From a checkpoint of a small GAN: generator norm batchnorm.
Rows from block 2 of the discriminator of a small GAN, named by matrix and row number. Rows with one number belong to one channel. Each number is 128 + 24 x the weight over its row's rms, rounded and kept within 0 to 255. All counts start at 0. Numbers have three digits each.
After each channel's rows are labels from the 100 images, of 14976, where the channel reaches its highest value: "peak at" is the part of the image that holds the peak. Only what is clearly more common there than usual is listed. The data: photos of plants, animals and fungi (iNaturalist). In brackets: how many of the 100.
# convs0: first 3x3 conv, stride 2 (discriminator.blocks.2.convs.0.weight, 112x64x3x3, each kernel summed), inputs 0-63
# convs1: second 3x3 conv (discriminator.blocks.2.convs.1.weight, 112x112x3x3, transposed, each kernel summed), outputs 0-111

convs0.105:113130107173148146095109121128119134090137158117098134158101117118102203120137144104131088148095156154099157097097131130111103077072142119136115150159120122143116130136123120109131137117104101
convs1.105:122111114094153129149161080122121120138090088104099085116152124139139103137159136104103147110127102118107136141132101089118121096115133105104100127120114117124124169129147126177128167169122104100151132189143149189125119141119156127119095132144120141138103130105124104135123175143094113179133123107131141127142144099074149113200135114122
peak at: centre (34)

convs0.30:097144121081096125100123120136094128143147124140128164174122086105143124166145101083137124129139109170134169135145168146158138129089173126143146111140137145119142127144131090168147123124115077
convs1.30:155118094146145113149159162109118130170145157130158114126128156152138128142136141127162150179120102094199138112127143143129134172093081156109145163185108149170111131139116132085131131085121130122156161131140126139148113135144102144114165167159157145123147131077124135145121136125112078107164133146136135120156115135162119087115110111116
peak at: bottom right (39); middle right (35)

convs0.10:133141102132133130116117097130158096092141149148121147124145131125153117108107156113130106114112104104129115112092132102144114182063089061080128118144120079149119133131138137098120146159125099
convs1.10:141125177128114128148150144113139135136078124124162124114129127121086127126088141107102122157144095156115082129138107144161106145108176113141089127112078138136115103179104126122115105127160188133091148101112114127140112115143158124117112112126115137082157109112119169147081168122123122130122115108134104098118110111102158119139120144046
peak at: centre (37)

convs0.80:103127193137107118113111147144117120138135097132126122172124153153135139151096087138115116095186149169143139168146121084110128153129144143132140118148128130126154150118091127196111141140106154
convs1.80:137101134099160088142089151112115102170095095103113127100142131113091150123072102098099132106119136117124094111134047096143103170140109144145108130147129177081133135118105132134121128134121129101168114134117126128120178104106098128167110131113143100102134141163106157118156152143118132087155142133126127143116166098107114116155097133136
peak at: centre (38)

convs0.78:099125119135106116137101118134100127108143133087129185128107170117146165134092134090133088122107113163124122118157115120133129165170148112100121112105155126125115126126103127124098155090089059
convs1.78:132146149136138123095162132128123143131117121146111161138112170101076086106114112128127116108151126125106134135131155126080125111140177113126144128130067110103119182120133153137083139120139139109088150166129136107158130121129113127139118114124103079137163125146127117142178109137146124147179106120163092150163174115103130071107113168090
peak at: centre (45)

convs0.52:149133150145136149129118130129115143120106168118150098101120128184120144149121185130081114156102126145189106110126089131146146129153127157138157107159116111166170116101131113100150161116110154
convs1.52:090106155109132147098100106153101137147121191098103151122119156133119104106159158114105144128125094159133135108071135181096161146140118102136116103147129124121148174132121143143110157130167120118105097113169165130161115136072174121129138131110140101138114127124123119177112104125130096128113117092111118127153139138155141090074122092126
peak at: centre (46)

convs0.89:105147096119103145126131094176117112090145107153092166118111102063119136151130114136122136121160111117142117165112116123103135103096116156135099105101158114099081086132092107117119135124163115
convs1.89:163150098124135136125133106097151132130152148159143217158120112139144146119147119107101141125118128157110105134141166150131167139142113125136118141140097134099118100194104104149138156156143129135154112148112118141137137109120136085123101153143116151114129096112151183174110160123106106096189154113122145128128108110128131186146109173128
peak at: bottom right (28)

convs0.69:156116140132176090121155155160168133168102115132113091105126126145143118117145109109106086124146138142139130088143154161142108096126138129113155093134067124121172125110100141183140147146124130
convs1.69:098117134116120124118146134106102119149101122152106127138116113133101120138149100134140081091167160138111109082143133106140135185132117128128108109114117151129126112083087141114123115122080098105136108109187102112120114153106113109138121087038113151108100120112133089150119085186114133084118134128125094150104156128145123127110106136116
peak at: centre (37)

convs0.44:130109102138109122135125119130115155072100118101130132135174150146082155110158138107137104100142087127137126153106098148118183139098159116145120131099111087192140139103160102118128119140153124
convs1.44:127119108127155138088129169129152121148121169159116124130130139149161113193144117122114094141162119164136150116172142129084098139127131127102193155120151096102132130129143146147121177106145165132145090150118113148138080102111124115114092137116118138182117147158108118130101145158129123110146158098115134138110120089146161137115126177177
peak at: centre (34)

convs0.42:144130142133098102134091109118105127139073087108127081106131127115126126126178134114111130149110089155096140105130114056163126110130141132116166126132104124123124173129169129116099152169141136
convs1.42:172126114142099091207127110121136099132134136140125069116129127147148165138169141142136079104150131175110103135147155122105111139109125133146094084106159094103126121111120126118147137103133118082120146107155132159159161098141100070110105128092128125153123148144179130139128133116143148140114132090126145100100137122148128141114129154176
peak at: bottom right (30)

convs0.62:154110078181133157076099163107155135105113123140103126111139106161170154162120159103137098150097130122135149128097125138153124129124167140147127178127166123155116115080117117136126122143143114
convs1.62:149137106125152122117123093137105105160136132085107134106132121120101090115155123116089129148123112083120130084123129158137123094133146109083136110125123091121146124142117149138127129099077159116110099138146110109157094172108172151107139141168113133095144133141084160166173140140100123115167118097110155133142147145109117132138207092098
peak at: centre (36)

convs0.43:147139121120142119147114085091138083101148151122156126116160119083117122109083102113082120102091165136126146138103182099138138112132115121153139143111107091162137135154109113096174156120122117
convs1.43:124138164117112113132125120081124116165157152135143114088172131161096157136109148161165149124142131161138143122147110169121098096142145158104111111107105156144071108132164091120126124147161084142189130073128111179121122134120153115112125136146097126140116145144161069153166143131142143120096133142143121108124128097155150121120141155106
peak at: centre (38)

convs0.82:164117132092092157111134124143120103123115128092087189115110150119152097139143166082141095141141105142129111116117095124160109092124123147088157156118111122103120135096167127118111165131113165
convs1.82:097169124072141147103074142098123114143116125121120100127125126110103112153093172089149160132115097153110099128131127127108125129142118107142151145158105163137154139133125120114123098140091164143134077162099107126131133123122156133083097139117112108115150094156131108175123122109090168121124119130118131176141184166120108111110150182153
peak at: centre (49)

convs0.47:099085112092115093115119137150089103142140166123094106134089142094097100129182150114113124159134138099156146119136128127103130122188119140113087148130112136138121113119157103107118138126143184
convs1.47:153099144137099126104133118101144126177134112168147118125122130140131130165117176122125140166176129136127133161105159091115118132185122142121168124145138152065114160098108098136154142120121114098141114116099142136146140080129130083135159099110133128139138121119099172144123087090158118094169174108143138160131119129132138118079169136145
peak at: centre (37)

convs0.77:142163102181092142130175161134102126057109126109126133149135104144128111097108114162185161121124121105103151096129133118120127122156133151139143122119118172129125119131134160113076143119145107
convs1.77:139169125175107148139134130140149147115142134145132091135137142144101166148124128088060128148152116140129113145116117137119126122083096150146129147134124159169122101110144146132147090124116138100154107153116114128117083104105164115106121130157151123152182148139123120113120162113122165167102091118141088092172104078063152119111140143138
peak at: centre (43)

convs0.25:125128161151074120130119171135124121120105137118134107116129135174149128089089101131138117090145124173145100133135106115167108134111151177096118144127151120116138090159149145176113115092155091
convs1.25:163133092152116132173119116114106107107136104093099101084096151162101111090149101143104081139141117145089113090093139139141132099090110126128106156111124167105159123117107119155137088102152115092152095102104080130112114104102125141143164144085142135119124118106117126110121122155097126181145145109132135188144102143112104121141107130152
peak at: centre (36)

convs0.110:137172157150144132142123136155104122113155125120087160190137130121094140122089127115112131133154160128117138099173154116154133129108112112161148105112131120088096135160098161119098124110132064
convs1.110:157146122147095157121128122145115183141108055119116164122106129125124144106110089113142126166153127139107134153158132111148118153111135143131127116123099125113132131150115107147159106174129115072123120147121138118118109110139080135142074099131171165113155135091167081089113124105150123072105093103163145114145133118096143136156109112107
peak at: centre (39)

convs0.23:162114148129104107115141149119104150121100106128104159144130127104059131177139129105124136128153154153096119133123107167100141078143128190125118116154082115125095138115116105097141137093148120
convs1.23:110107086112149139138116105114111136161106165133163140145118149115160144140165112159138113116131125143135159184169126175082131152119125146121112121108144108094159149143118111089111116140150115135134143125129164092161117114102119108103087104123144161100110183125098109108186121167146154089144091144114150140084130101139165131140140141157
peak at: middle right (33)