{"discriminator_arch": "preact_resnet", "model": "GAN", "dataset": "photos of plants, animals and fungi (iNaturalist)", "train_examples": 77898, "image_size": 32, "horizontal_flip": false, "z_dim": 128, "loss": "least_squares", "generator_norm": "batchnorm", "generator_activation": "silu", "generator_widths": [64, 128, 192, 256], "generator_blocks_per_level": 1, "generator_block": "plain", "generator_attention": false, "generator_upsampling": "pixel_shuffle", "discriminator_norm": "batchnorm", "discriminator_activation": "hardswish", "discriminator_channel_attention": "se", "discriminator_depths": [2, 4, 4], "discriminator_kernel_size": 3, "discriminator_stem": "deep", "discriminator_avg_pool_shortcut": true, "discriminator_widths": [64, 112, 192], "instance_noise": 0.2, "consistency_weight": 10, "init": "xavier_uniform", "residual_init": "none", "optimizer": "soap", "beta2": 0.95, "lr": 0.00095, "beta1": 0.5, "shampoo_beta": 0.95, "eps": 1e-08, "precondition_frequency": 16, "max_precond_dim": 1536, "merge_dims": false, "one_sided": false, "adamw_lr_other_params": 0.0003, "adaptive_grad_clip": 0.02, "steps": 3300, "batch_size": 64, "epochs": 2.7, "lr_schedule": "linear", "final_lr_fraction": 0.05, "warmup_steps": 60, "weight_decay": 0.01, "adamw_weight_decay_other_params": 0.01}
Rows from block 7 of the discriminator of a small GAN, named by matrix and row number. Rows with one number belong to one channel. Each number is 128 + 24 x the weight over its row's rms, rounded and kept within 0 to 255. All counts start at 0. Numbers have three digits each.
After each channel's rows are labels from the 100 images, of 14976, where the channel reaches its highest value: "patch colour" is the nearest of a few named colours to the mean colour under the peak. Only what is clearly more common there than usual is listed. The data: photos of plants, animals and fungi (iNaturalist).
# convs0: first 3x3 conv (discriminator.blocks.7.convs.0.weight, 192x192x3x3, each kernel summed), inputs 0-191
# convs1: second 3x3 conv (discriminator.blocks.7.convs.1.weight, 192x192x3x3, transposed, each kernel summed), outputs 0-191

convs0.56:120136109160112106121074131088121139102139153168124168125126129117149115130161145059124127134113122138158114144112080126141176167095111130148143142132120130126112102089126150131134117128136147121104119146121096123103150105162061154092145131101133138120151129108128108169137150180129115099092117131142114112154110136142151109133107101081092150131105165094107124113136178139163114113095145096077119100077101118127138135119116115130143131092118138116127078090151132113111115117112089157092157126133127118139160118169175176162086141144135156111133155113083113105109124102123123169
convs1.56:144109119104163115099137139123143137120149133129135120156112115141124117164115104158179117159141169136145123141149083149129145122129098159097134159137115104107191124123132101127141133112090155141117138134152137109130092148104146113134145153103139127173151144125151123097147158138151127146141152154105126122158110154181125119168129126159133136150157181118107105121069132123096130107121134069141057156107142165148129155138127118124132144090205097091159148145122113087127118082151133148132095102133144140152170125177126126137146151116130146129168111124114069132100144174132116139
patch colour: brown

convs0.58:176072122129108063143147154157177125127082141153109151108155087137113123136169131145174129127100122131109123072115151115161101108130099137131135177139162103099150106138115122149093128127140071131131117106162107122172127094154124103127131150128123127143114144114136149132139109117145130131149114172117147106128101112137142139121140107143134100120112136141124099140155138182130116158176107144131120161118130165142131117093171134114116116161063151146122096117078115131150118124182167093102123101081125118107140130133135184187144139114114097138132099132114101122153125136094129115
convs1.58:096139129109085130124211173117118120169155122138171110062101111101123141098127107119105091158147112131136118127136150128104120144173111155142160159108105109154137151123093099107131147157123127072133137121128096111125158120084167128142115125100157109115084119146133098146106127107124110132137132084126140130137139090130114123156135157125159125103148119121145123145117130156095105112163155181173170095141125176123119110156157113099110170119114130157117117145112160091096105098138085118126124157136111109160111114123144110167160129107107157132153103125085120141090157132124165146
patch colour: grey

convs0.6:186100120111108121116114088112105103093139135126153137077145134140149108098101115143173098127111093151100178146083149099086124130112112163179129165099142090086126129153134107098130123114127140144101111174109124147132147134114103165128080150093121093075131136149142109123150099114135143206106148135113129125084149109114113119106139120132115149095093147141094116108130113138121135118139115158061124135127123114125139136118150121156158132139137143188143157117129108153153113090097109086116144150135134135110179114133137108149127127138138127114150124134124108146103183162111130167
convs1.6:127144121073108090115162100109147128116136104125139103124139136139110123078155139089123146108107126130113116125169129115159116127173156156108139137148172142161112171130141101131145169113093123144128108141143104120127127128137159133125118134153125115134162122173095123176133098158096129177162153152109133100101137092108094174124120110115150107077142127109064135132122150145116086132135126156126146140184094125122145173133098137132144163154109146135168103137161115130122135112146108107088116193103113136102130163107122080165128140119130102148150101118095080087103132165137143147
patch colour: brown

convs0.116:132176126119132147125132151116118122117150153185150107165124098124086119104111116161106070131134172120146124108129147096145111116084120110142112090144153122145166144138143127116146103158152115140170099117116103121145103140137136186114184137183149106086116142134103112125129141102110135142118188138096157169072163103093131160099098151124135153129113151100177131132141109156144115134122135167127136134170079112107122119121110092142117146134122092156177125131124127156091133155102149091133132097151138118150106130109139113096110101078081111113131139158136141128122097109105126110
convs1.116:125095089170128168113123145108098132152115105157110139104136169128141117080146156120172137129109121116141164117117144137161079147109153101157174062133153110150118116121139165137152118128065132083090104104101134130104120091112126111142105090089100128164118102121122136136146116101123114124167138121126136164106146123119124157153103128169108125087084123153123148097122129094130105121115134117110175128111143121202124152136114112149130125106126140155127144089073160134111127144098113134147132137106145126136101158088085170110136112110120118166124120089163147120093117148112147165
patch colour: brown

convs0.52:146120140130146118104085105115138120128126154142127121132131138129106106129184127097125147096111094145133129098064132125152161134118142115168124126090174136123141111082127124143095123087130126120141135142155088167076100133144103143155138144152170173096117155073123095158142171124121121136162110192114172129098152083151144123128148100158141124094118114154121109118126127124115093118124081104127082099109127101096164120093106155140130111072134108117120119170143103149105109115138136121090082113137106127152102131118151146101107114112150150131106132142117140152090102135100079133
convs1.52:180103099118140138154122153095145158129084124108102085123127155106117103148153117129139119143127096105102142122126116138140186113146152115141169142158122110155121087188151124131127148099120152142078149146092170079126107101168156121153072153104143121128175169120108131092132155116091140128122123130192175148134144137149157102109160154127101138132136190112157115113129150134157130142138139111106101152119137144108131148102115141113117121131123123125135136149111134154146153112120157167156130128141118127142121154083061157125136163114131160107166136123144100109072144103129128143
patch colour: brown

convs0.153:100141138111111179140089154104121177113103118120132112095154159138141128116138121106088123139124103114117167170128123102130130119121129062140123130197077164126121172090116102103116142108112142103130137121145165089098153109121138108131100096176136098121110083117111126139133119127075173135086151139172125131135143122106179062129136171150116144125096120121099128147106139123158146106105106122123105154118116098108150153140151152125099096149087108148145121125151126130175144096131136147115099146093146127145138111090129140120137151144112167137154130110141169099116134103155095158
convs1.153:126118143135154144096113098119152134118113157125124162137159119169118143137173124106133141090114139136143116135127096128129122108180108136137122141161058112141111118155198075129134116118106141159122132115119123126145161140099105131151142135126157140116132186121166138099097119130123090130127167144134109127147123134130144099107099119106127131112131100125134104141114165156149156156119150154116122144125133132141137098063139155154094120132092162049116142134117149156104122132098098093131127137132111127113177150142116193149070091112160163141139086121150115169133083165149096130
patch colour: brown

convs0.123:134127158139109146117102093104136145117163118102167108103168134151097136128111118159129133138120120101122080149157073123146134132129136134132123121109125109151143167119148104153109143142106129194113123123116145134138154095098117121160095142162147189143149085142164126110137102146165116175134103116173154129117143144123093140154148179137161149136133148137112152157155190112145123091083100097111116082145124105110146128088136150141125122178182146121132153142096135087134134087140169124127155138136115134117096126156088150108115114159133134108086131087130133138151103077119108127
convs1.123:150146102122131158128121084125119103109130139134138087115129151148145138126082094124141173106082183151131090117126168111149130118106129103131064152167159146118114123128163112131126109096061158156127090144104131119103136121178149155124137137128134140103133111162087117122136110107134091119102132134114157188129120124123116095094136129116166086154172150171144107085129164119143167114103144127092124132126140134171150114147169090076118160109123109109136188116104146142121126136158164129114128136136148177142129123139147106112163107142126101129092121144118142145161136107112123098
patch colour: pink

convs0.155:154107151157111130153146111082157114117123120112149101123155105136124099095140145142131121165103126111166133120078122171155137137103162110137167134126106170109091116125145105069122141092079091110108105112167135124116128090109126143109132144135112144102158114131136084156152099115140167092093166109113133090162212118101130118126121114123171150125100099109106133134130135153108159123154126152151101101107125125131128168116124146119077135135169157159114141103160107117157148157164129126117106132108165158149109125140137127103142193172145135155113111129107168149107121117130105141
convs1.155:116113160124145092083108142112151133162152135113120091136106142148104103106132167145100148116123098138103104141153098143110136113134096125113116068099077115139095092083175114152138136148074145123130174143116121138160135100125109093116120123142119140146103115141167123126100194110123118096130121150120139155115147108142179104104094110132116133143106129107101144153144122144132113149111142168168120133151087165142122116139142130146146133138134141141153100106171182165083143136114105135095105138163151158138153155139137100135161150115138157188180141098152099146101120128111167115
patch colour: pink

convs0.11:155153110113120075133103124150129098128150103185107145116115118161091087152143129125168119103118107111095126131117121132163114132164159116128119152131157136112138106133101171160102138137088118138106144101147107125155137127135109146127135127145095145151080108101148127126125154158127149180167129121161145138111124171132112143194158158138144113129158091132125094109146120125125111146126087133159113137144105121170103172142140084137123167156108134101079157123134138128157121124127084072123153112122147149103098183105130181136107143144127106137142147199140110113136169159142104118
convs1.11:124147136168133128124129109092140098117159143148161108127124089108108055140154122130112141143145122101147102137190157118056115126158161119118103179136106124085119125121101142144136137106145109136108093117140138177151153102101117163139113149114185148158121127163154117141131077156117087108131113127138108131126154101144157147106107191110138145114122142147131151163139086101143152130142133130149117110137127107110155158101140122137132136100112103147131101120133151108132123049124120119134142142124147156089090129162093145098122087096135098109153098140122152113096132140125180115
patch colour: grey

convs0.91:121127132140107133126102136177107114168188120105101097109106105161115137121104140129139133104130130128134161097137122106122123145085120142124145106130136108148086124136151122133104144180132138145117130156093182127110115084093135142112166116125092130137147079101100113091111088110096135104110129164127124151134146163114105136152129145108185141137130090105104119131133123150172129118124108195130177156128167122083115097142049144138133131146137147080123148150162129170117088141103137137129142131163143097165109115136104146165083113131135113126123149136088153130095151137151161105
convs1.91:125143148163083151127131093146093133153118126091113129133097162102125088075123119105137146142150138115128126127149142131143125095110129111158157114107154151121147117149169144089106125174127092120105157132145123121124095106100111114155143161131104187088138160114129134117168126114115081119107116103147099158106142127120098152092082111133130106096129132168136136124162123173139118138124069080098115073084111111146132140133103116119148090131109112125143101103142148116146106106081158118085142150152100149098182127115121154113105173152117109126098124154175132146140136133129179141
patch colour: pink

convs0.77:115098152168119126156166154092101153088091116149111140110143148127101129134131086087157137116140109128101144136126181084112111138102118151120123172095169128130135134116149126128115139135098122104091131163139120121131183130099164093112112082148165163112132134106128166146150112101132118138123156096111108100110158123129114134121122136112149119155139158127085116157183175141161116082090133122140146127132147097135169155107151127131108119174163124143124092101150130070148116125191132126118131143090087114131142127145114132141133159126173128159091121106191128124108123102112136101
convs1.77:123105163125109135102141133096129134154130125116147166138137115151112151124170100131079079078087109159090116159128125133140091143165143113153188180121132130124125138133122116167146161061111117126101106133126125107133148128105133122127113121115177150133105135084125148150127160131104131161129144128137110150111155118112074107133116152131082119139108138100108154104108206131119115114138161167157191147158152120149130093097154125141143119151135118076124093116147142129147106122142116143131119118117088162175137099153121084110150147130146135108168125174135130170119134120107140125
patch colour: brown