A small GAN, trained from scratch.
Model: generator activation silu, discriminator widths [64, 112, 192].
Training: soap at rate 0.00095, 3300 steps, batches of 64.
Data: trained on photos of plants, animals and fungi (iNaturalist), 77898 training examples, 2.7 epochs.
Rows from block 3 of the discriminator of a small GAN, named by matrix and row number. Rows with one number belong to one channel. Each number is 128 + 32 x the weight over its row's rms, rounded and kept within 0 to 255. All counts start at 0. Numbers have three digits each.
After each channel's rows are labels from the 100 images, of 14976, where the channel reaches its highest value: "strongest on" is what is common among them. Only what is clearly more common there than usual is listed. The data: photos of plants, animals and fungi (iNaturalist). In brackets: how many of the 100.
# convs0: first 3x3 conv (discriminator.blocks.3.convs.0.weight, 112x112x3x3, each kernel summed), inputs 0-111
# convs1: second 3x3 conv (discriminator.blocks.3.convs.1.weight, 112x112x3x3, transposed, each kernel summed), outputs 0-111

convs0.46:125056141105117120115078113191045081139116082123152100140082130104152085204143117156153110154108141074121183177151129139174146141143117135130113148142123115123064107163102132092140094079118117129145133074152153082107142043113115134137122118145088105140083181124144111174142124089147111092099079112091124177106155072159162119115120210130
convs1.46:153107126091029116162126148091094141146134118167193131159080108109122205082109109146085119134090122168130115141177144152107114124149113119128117141161094145095098103144134138167160153120094157148130098178196139148094124151106167121141178183183139090164165140085080199123106101107118109143138139132069175102169140079103123158199087094130
strongest on: phylum Arthropoda (71); class Insecta (70)

convs0.20:154079158063163104102097174120144109146145135124134125088120085040099100107162205080078147145126149150122183149137111072168150141055111079088072091133131141143105125157139128062170138124116163118109141151091134133148102149125122087123191198127107097110114114097104077090147131127151110112123093107112147177118179176107057108126126121152
convs1.20:134163098114121174107125176094115127180140089147134105168205131097128133160101199123146188124135096120131143071134146125187087118188134138150136131148127174173139169098113190111111173136101146147044115162065104128183086115102110118123164124133176097130098129193198170160093142124086088134121093140146120125087104137066142147140088123129
strongest on: phylum Chordata (94); class Aves (90); order Passeriformes (51)

convs0.70:055111133088133082103162124104119099162108061069144170085111157119160120078104134213101157132109172133146114116174115095112105175096119144115117158182135079097121111126134105098121150132093127086137120099116123146055093116133083126116120119170166124199168078103093142149090091123148179110103082133099143133084177158181091159107075162106
convs1.70:039173097138115127113120218117113103168155098118129128173146130111116095108101131148149125155100206070152123105098119128132149182139120190098129113103186159124108108151146138108080104155091174119141104106146130109092098081067113138182160162172136127102167096117117121150070122161144134111153124139034121177094172120118103145094058131116
strongest on: class Aves (83)

convs0.71:161115117125111137124147131122143136118137149093114112151137185165062154082172106101111129159135143132083132064148080133116102113181186137196141158113058167148105134103128137212128176138115142118139132170198131174155104128092112129130147144170172089160163179180133116125169101206153139094104108115130126031155117139076108084122122133140
convs1.71:125082168190113112143134123103134129103111126150157126154118107149109177105166143108128119114136174094158147107225136089076144152133111103158119152169174182162120096111132133164134077140075118085151114131151171074127105167144101183142085117129093095147110181146123101113126136133111066093144079162177161052129135127130029111085116092078
strongest on: class Aves (85)

convs0.13:122126174129124105126112133136122148062154130111152163063141123127161074120119152089103140109065089132134145121138166109117129100137172115088178078088065116162113076147107121093135084110117078112112100057088096056097122089124134125118163106116127106160178146166037132103155079159080086146114163127102143112123101104072139215110106110143
convs1.13:144159053140098120133145155130141153135154166108147124148127086142206146171144092126103128116161147135110132143089154137132110083151108091075174136081129085116136153152132136118148181091128110140141127110108128118136152085102170129038193135088106148167178146156128128091139093165121183075180204105176102071173197134144089158115101119075
strongest on: class Aves (88)

convs0.0:129175140090115135126156184095111174136229118086106128109092108076117140092082196167091187111124116118150127189153125149142112156114103152150131146143116117145154148127106163171107148100155208128089143078069123143086128094165093122100128177187145103138121106131128132158149160134118097086138160139167093129096043152125118097079157180095
convs1.0:196098125110124175152137136159118170140154109176131148107139144087134111076108137164157102097109134144062114138181112099166157048167087132086131069094136148090144096145085167171161035071115104136111136127084099131188161085115136137108094131126113081138111156182115175119214097120095110126102170145114160102152146127132171100124140104124
strongest on: class Aves (88)

convs0.92:194077064151130099097094100124130107076111081084134117164154158121045142086130143098115150139127158126118138122092074155081086132139123132159157115117159129136087097111153129138099152160188124115113092153152135119135153177142133072132196172159122086123184173170155110121099092138116118145109115076184187051103134080074116172127116100103
convs1.92:165097123157133106175125130121122067116114081097091136164156149151099122115108126110161122097058119155123178135120103093118139183068111192133081111143102125139123126072089160121103192132071127074142082087090168105119182144128171164171138146107124176101086152210127121094164120109131080142156135126216190089096095117133115145140117114141
strongest on: class Aves (84)

convs0.6:121179180079149167175132158169115117166127176125101115124122206185124145150100150110143167108174166193123113182123080103168138101201125090128159107082133195099102185118107149156157074099126134146136127127119099135126107171119131206065136129170108126139135089120122080136127128173157124085102122161086081138174095131141110186135114136159
convs1.6:146115159174137133071126138099141149116084088097067157126139152106103100143141150122204050121101121139020130096048123063169108146116110139130131133139106145178138172167171163116099089190093158102128141086160124139095135102134117119134103087110207103120132100125160126099152088107153142136153110135145156110139124083123122136072171153188
strongest on: class Aves (84)

convs0.3:123098121128155125115165165130180112128189119134123122112149141112140111152130118086149128101121153193208105134120163138123104130128147152078096104085153139134098071093157123158139119132059166087098141161184120152145126064090138110136100060104120063246113135098067135157132132115112113122097127169132078089164058101148134142112113113187
convs1.3:124110133202094141197110107163111138126178125144134054095149104082123095135164114168159132126085163124101118191140131181131161113126096082111142074156115114123088149129109096102029116125116108151125098197151074193057090115134177116140143143128171102115163108110089164153177115124101149110155140080119152064130147125156161116133104104103
strongest on: class Aves (83); order Passeriformes (55)

convs0.50:184108175131144135098120136093094163094138139127148125118099123127165134086124140122122156095105111119157137138094174104146150078117118151173100118147122122074133124221127108182129130152208127169111086116090115128052142125055102126062139070214105133106068077106124174188121157120124120104113163092137157127139092096159078137106085128105
convs1.50:137070255100137118124114149117075129122119148128124090171117149203148139143051130119111119157165184127160113097058114158099128137081112110058107140132118191118089091075133133149132119131141115170126132114113150158112145152158068162109141129104134107127096109099148131205131088116072118114087185119139122174141099112179086138132128114130
strongest on: phylum Arthropoda (66); class Insecta (65)

convs0.66:162109110060098138125173151091104108169077109134164139112193119106089148164168113185173074099098162194105149184082146131128129178170094108106081144127111120113158146118061147149116104107074149086131078120156094135130094109138144059141131141146121086159167139087057120116110171108150129131170163151158123106169126177133075156123100081120
convs1.66:160112094131119117124108162086114134194170136108115095091164142141105059139169108161095103129159202181141105184168151180140138177179130099168135108115149102122145183143141208145102110107093175091098102112097099077060094192105144114150130140084142170140120155150156109146088092118119058089118094104123131105103155089140113091128101106156
strongest on: class Aves (84)

convs0.77:116157179114170136099125163130092115170146199119134148066085174099149122100078122194106156147160118129130178139126151139047117137134165100138150103122140066141130176105106156223132108119159127129139113137175151158177131148096176111152146113113131170184124165085084079172128121173145166178138106134079096089076163129101097162133129144096
convs1.77:126124105130110184109175209145042107115128102098152149087164156111158184167146149135121090075095155129132076076119119115149118099075106121169127137137114133210179134109104120087067113122183120150102098115131114094132156099171139118135078112110140117132101212127143139127128161129154166098110096166126135066132083147159118036102123133138
strongest on: class Aves (89)

convs0.86:145127113119113112162089100162110128074146081171076168174143075169133156144131117175155117133118027157107131159109189151091124097175111134085141115083062126186137080159131159138186071073146073117122144144141135136123117119103077166115144125153149172137094148139119129170084122160133090123114095111117152157135079185052096113111111153129
convs1.86:163146110121093114195139118084076153099074106130101104179104067086138166142114134101169112102153108111165123124150132089132085129081099174099102144138134093121178150164131104168109128081112197148131103153137096108145144137160127196163119161036161116104201151106077064155121116107087111098074073136117141101106141153101137097109099173149
strongest on: phylum Arthropoda (63); class Insecta (61)

convs0.76:155181121143153105121145158221106164145063067102116123129175170121163138117159136107110107099239131141109120101159127078141129134111143117132087141090116111095124115136150129127150112069146107106047080098148071170136130156084117164097053136084114119162075105100144171132145110112076169152139136113136067085135140146113138085145122101146
convs1.76:117148167133116157128151087101151076120109129141134101129121110111203163044117104144177103112124101104108141144088105125121123103108197073116140212119081096097130124107120180134140150105056098166151097145086165157088090140142117115140084221084121094144116107125076157093096180099104106103120134067151112140108088090173139128130087114165
strongest on: order Passeriformes (52)

convs0.10:103086142128127180156151116151167184185168133204129088146098124179080110122153050161112153115124116132135132157161158153097138110123182113144094166114132072133126113198078104094103149150135154129150153156081142139159122100089138124120152161163126094159133169149106142142156168141095085176093128148169098072105098042057180126164123137112
convs1.10:168145126145138093134101147164104117113097109126159152124090092137140086136142110157149156136085117066076109148068108089146162137145088161112059066176150050102167125140099122070128176143088087108101122147071172202135137113154130059184063109129127138113200086123104112132184156144111159112105144125167130107137131147155116095170110130166
strongest on: class Aves (87); order Accipitriformes (28); family: Accipitridae (25)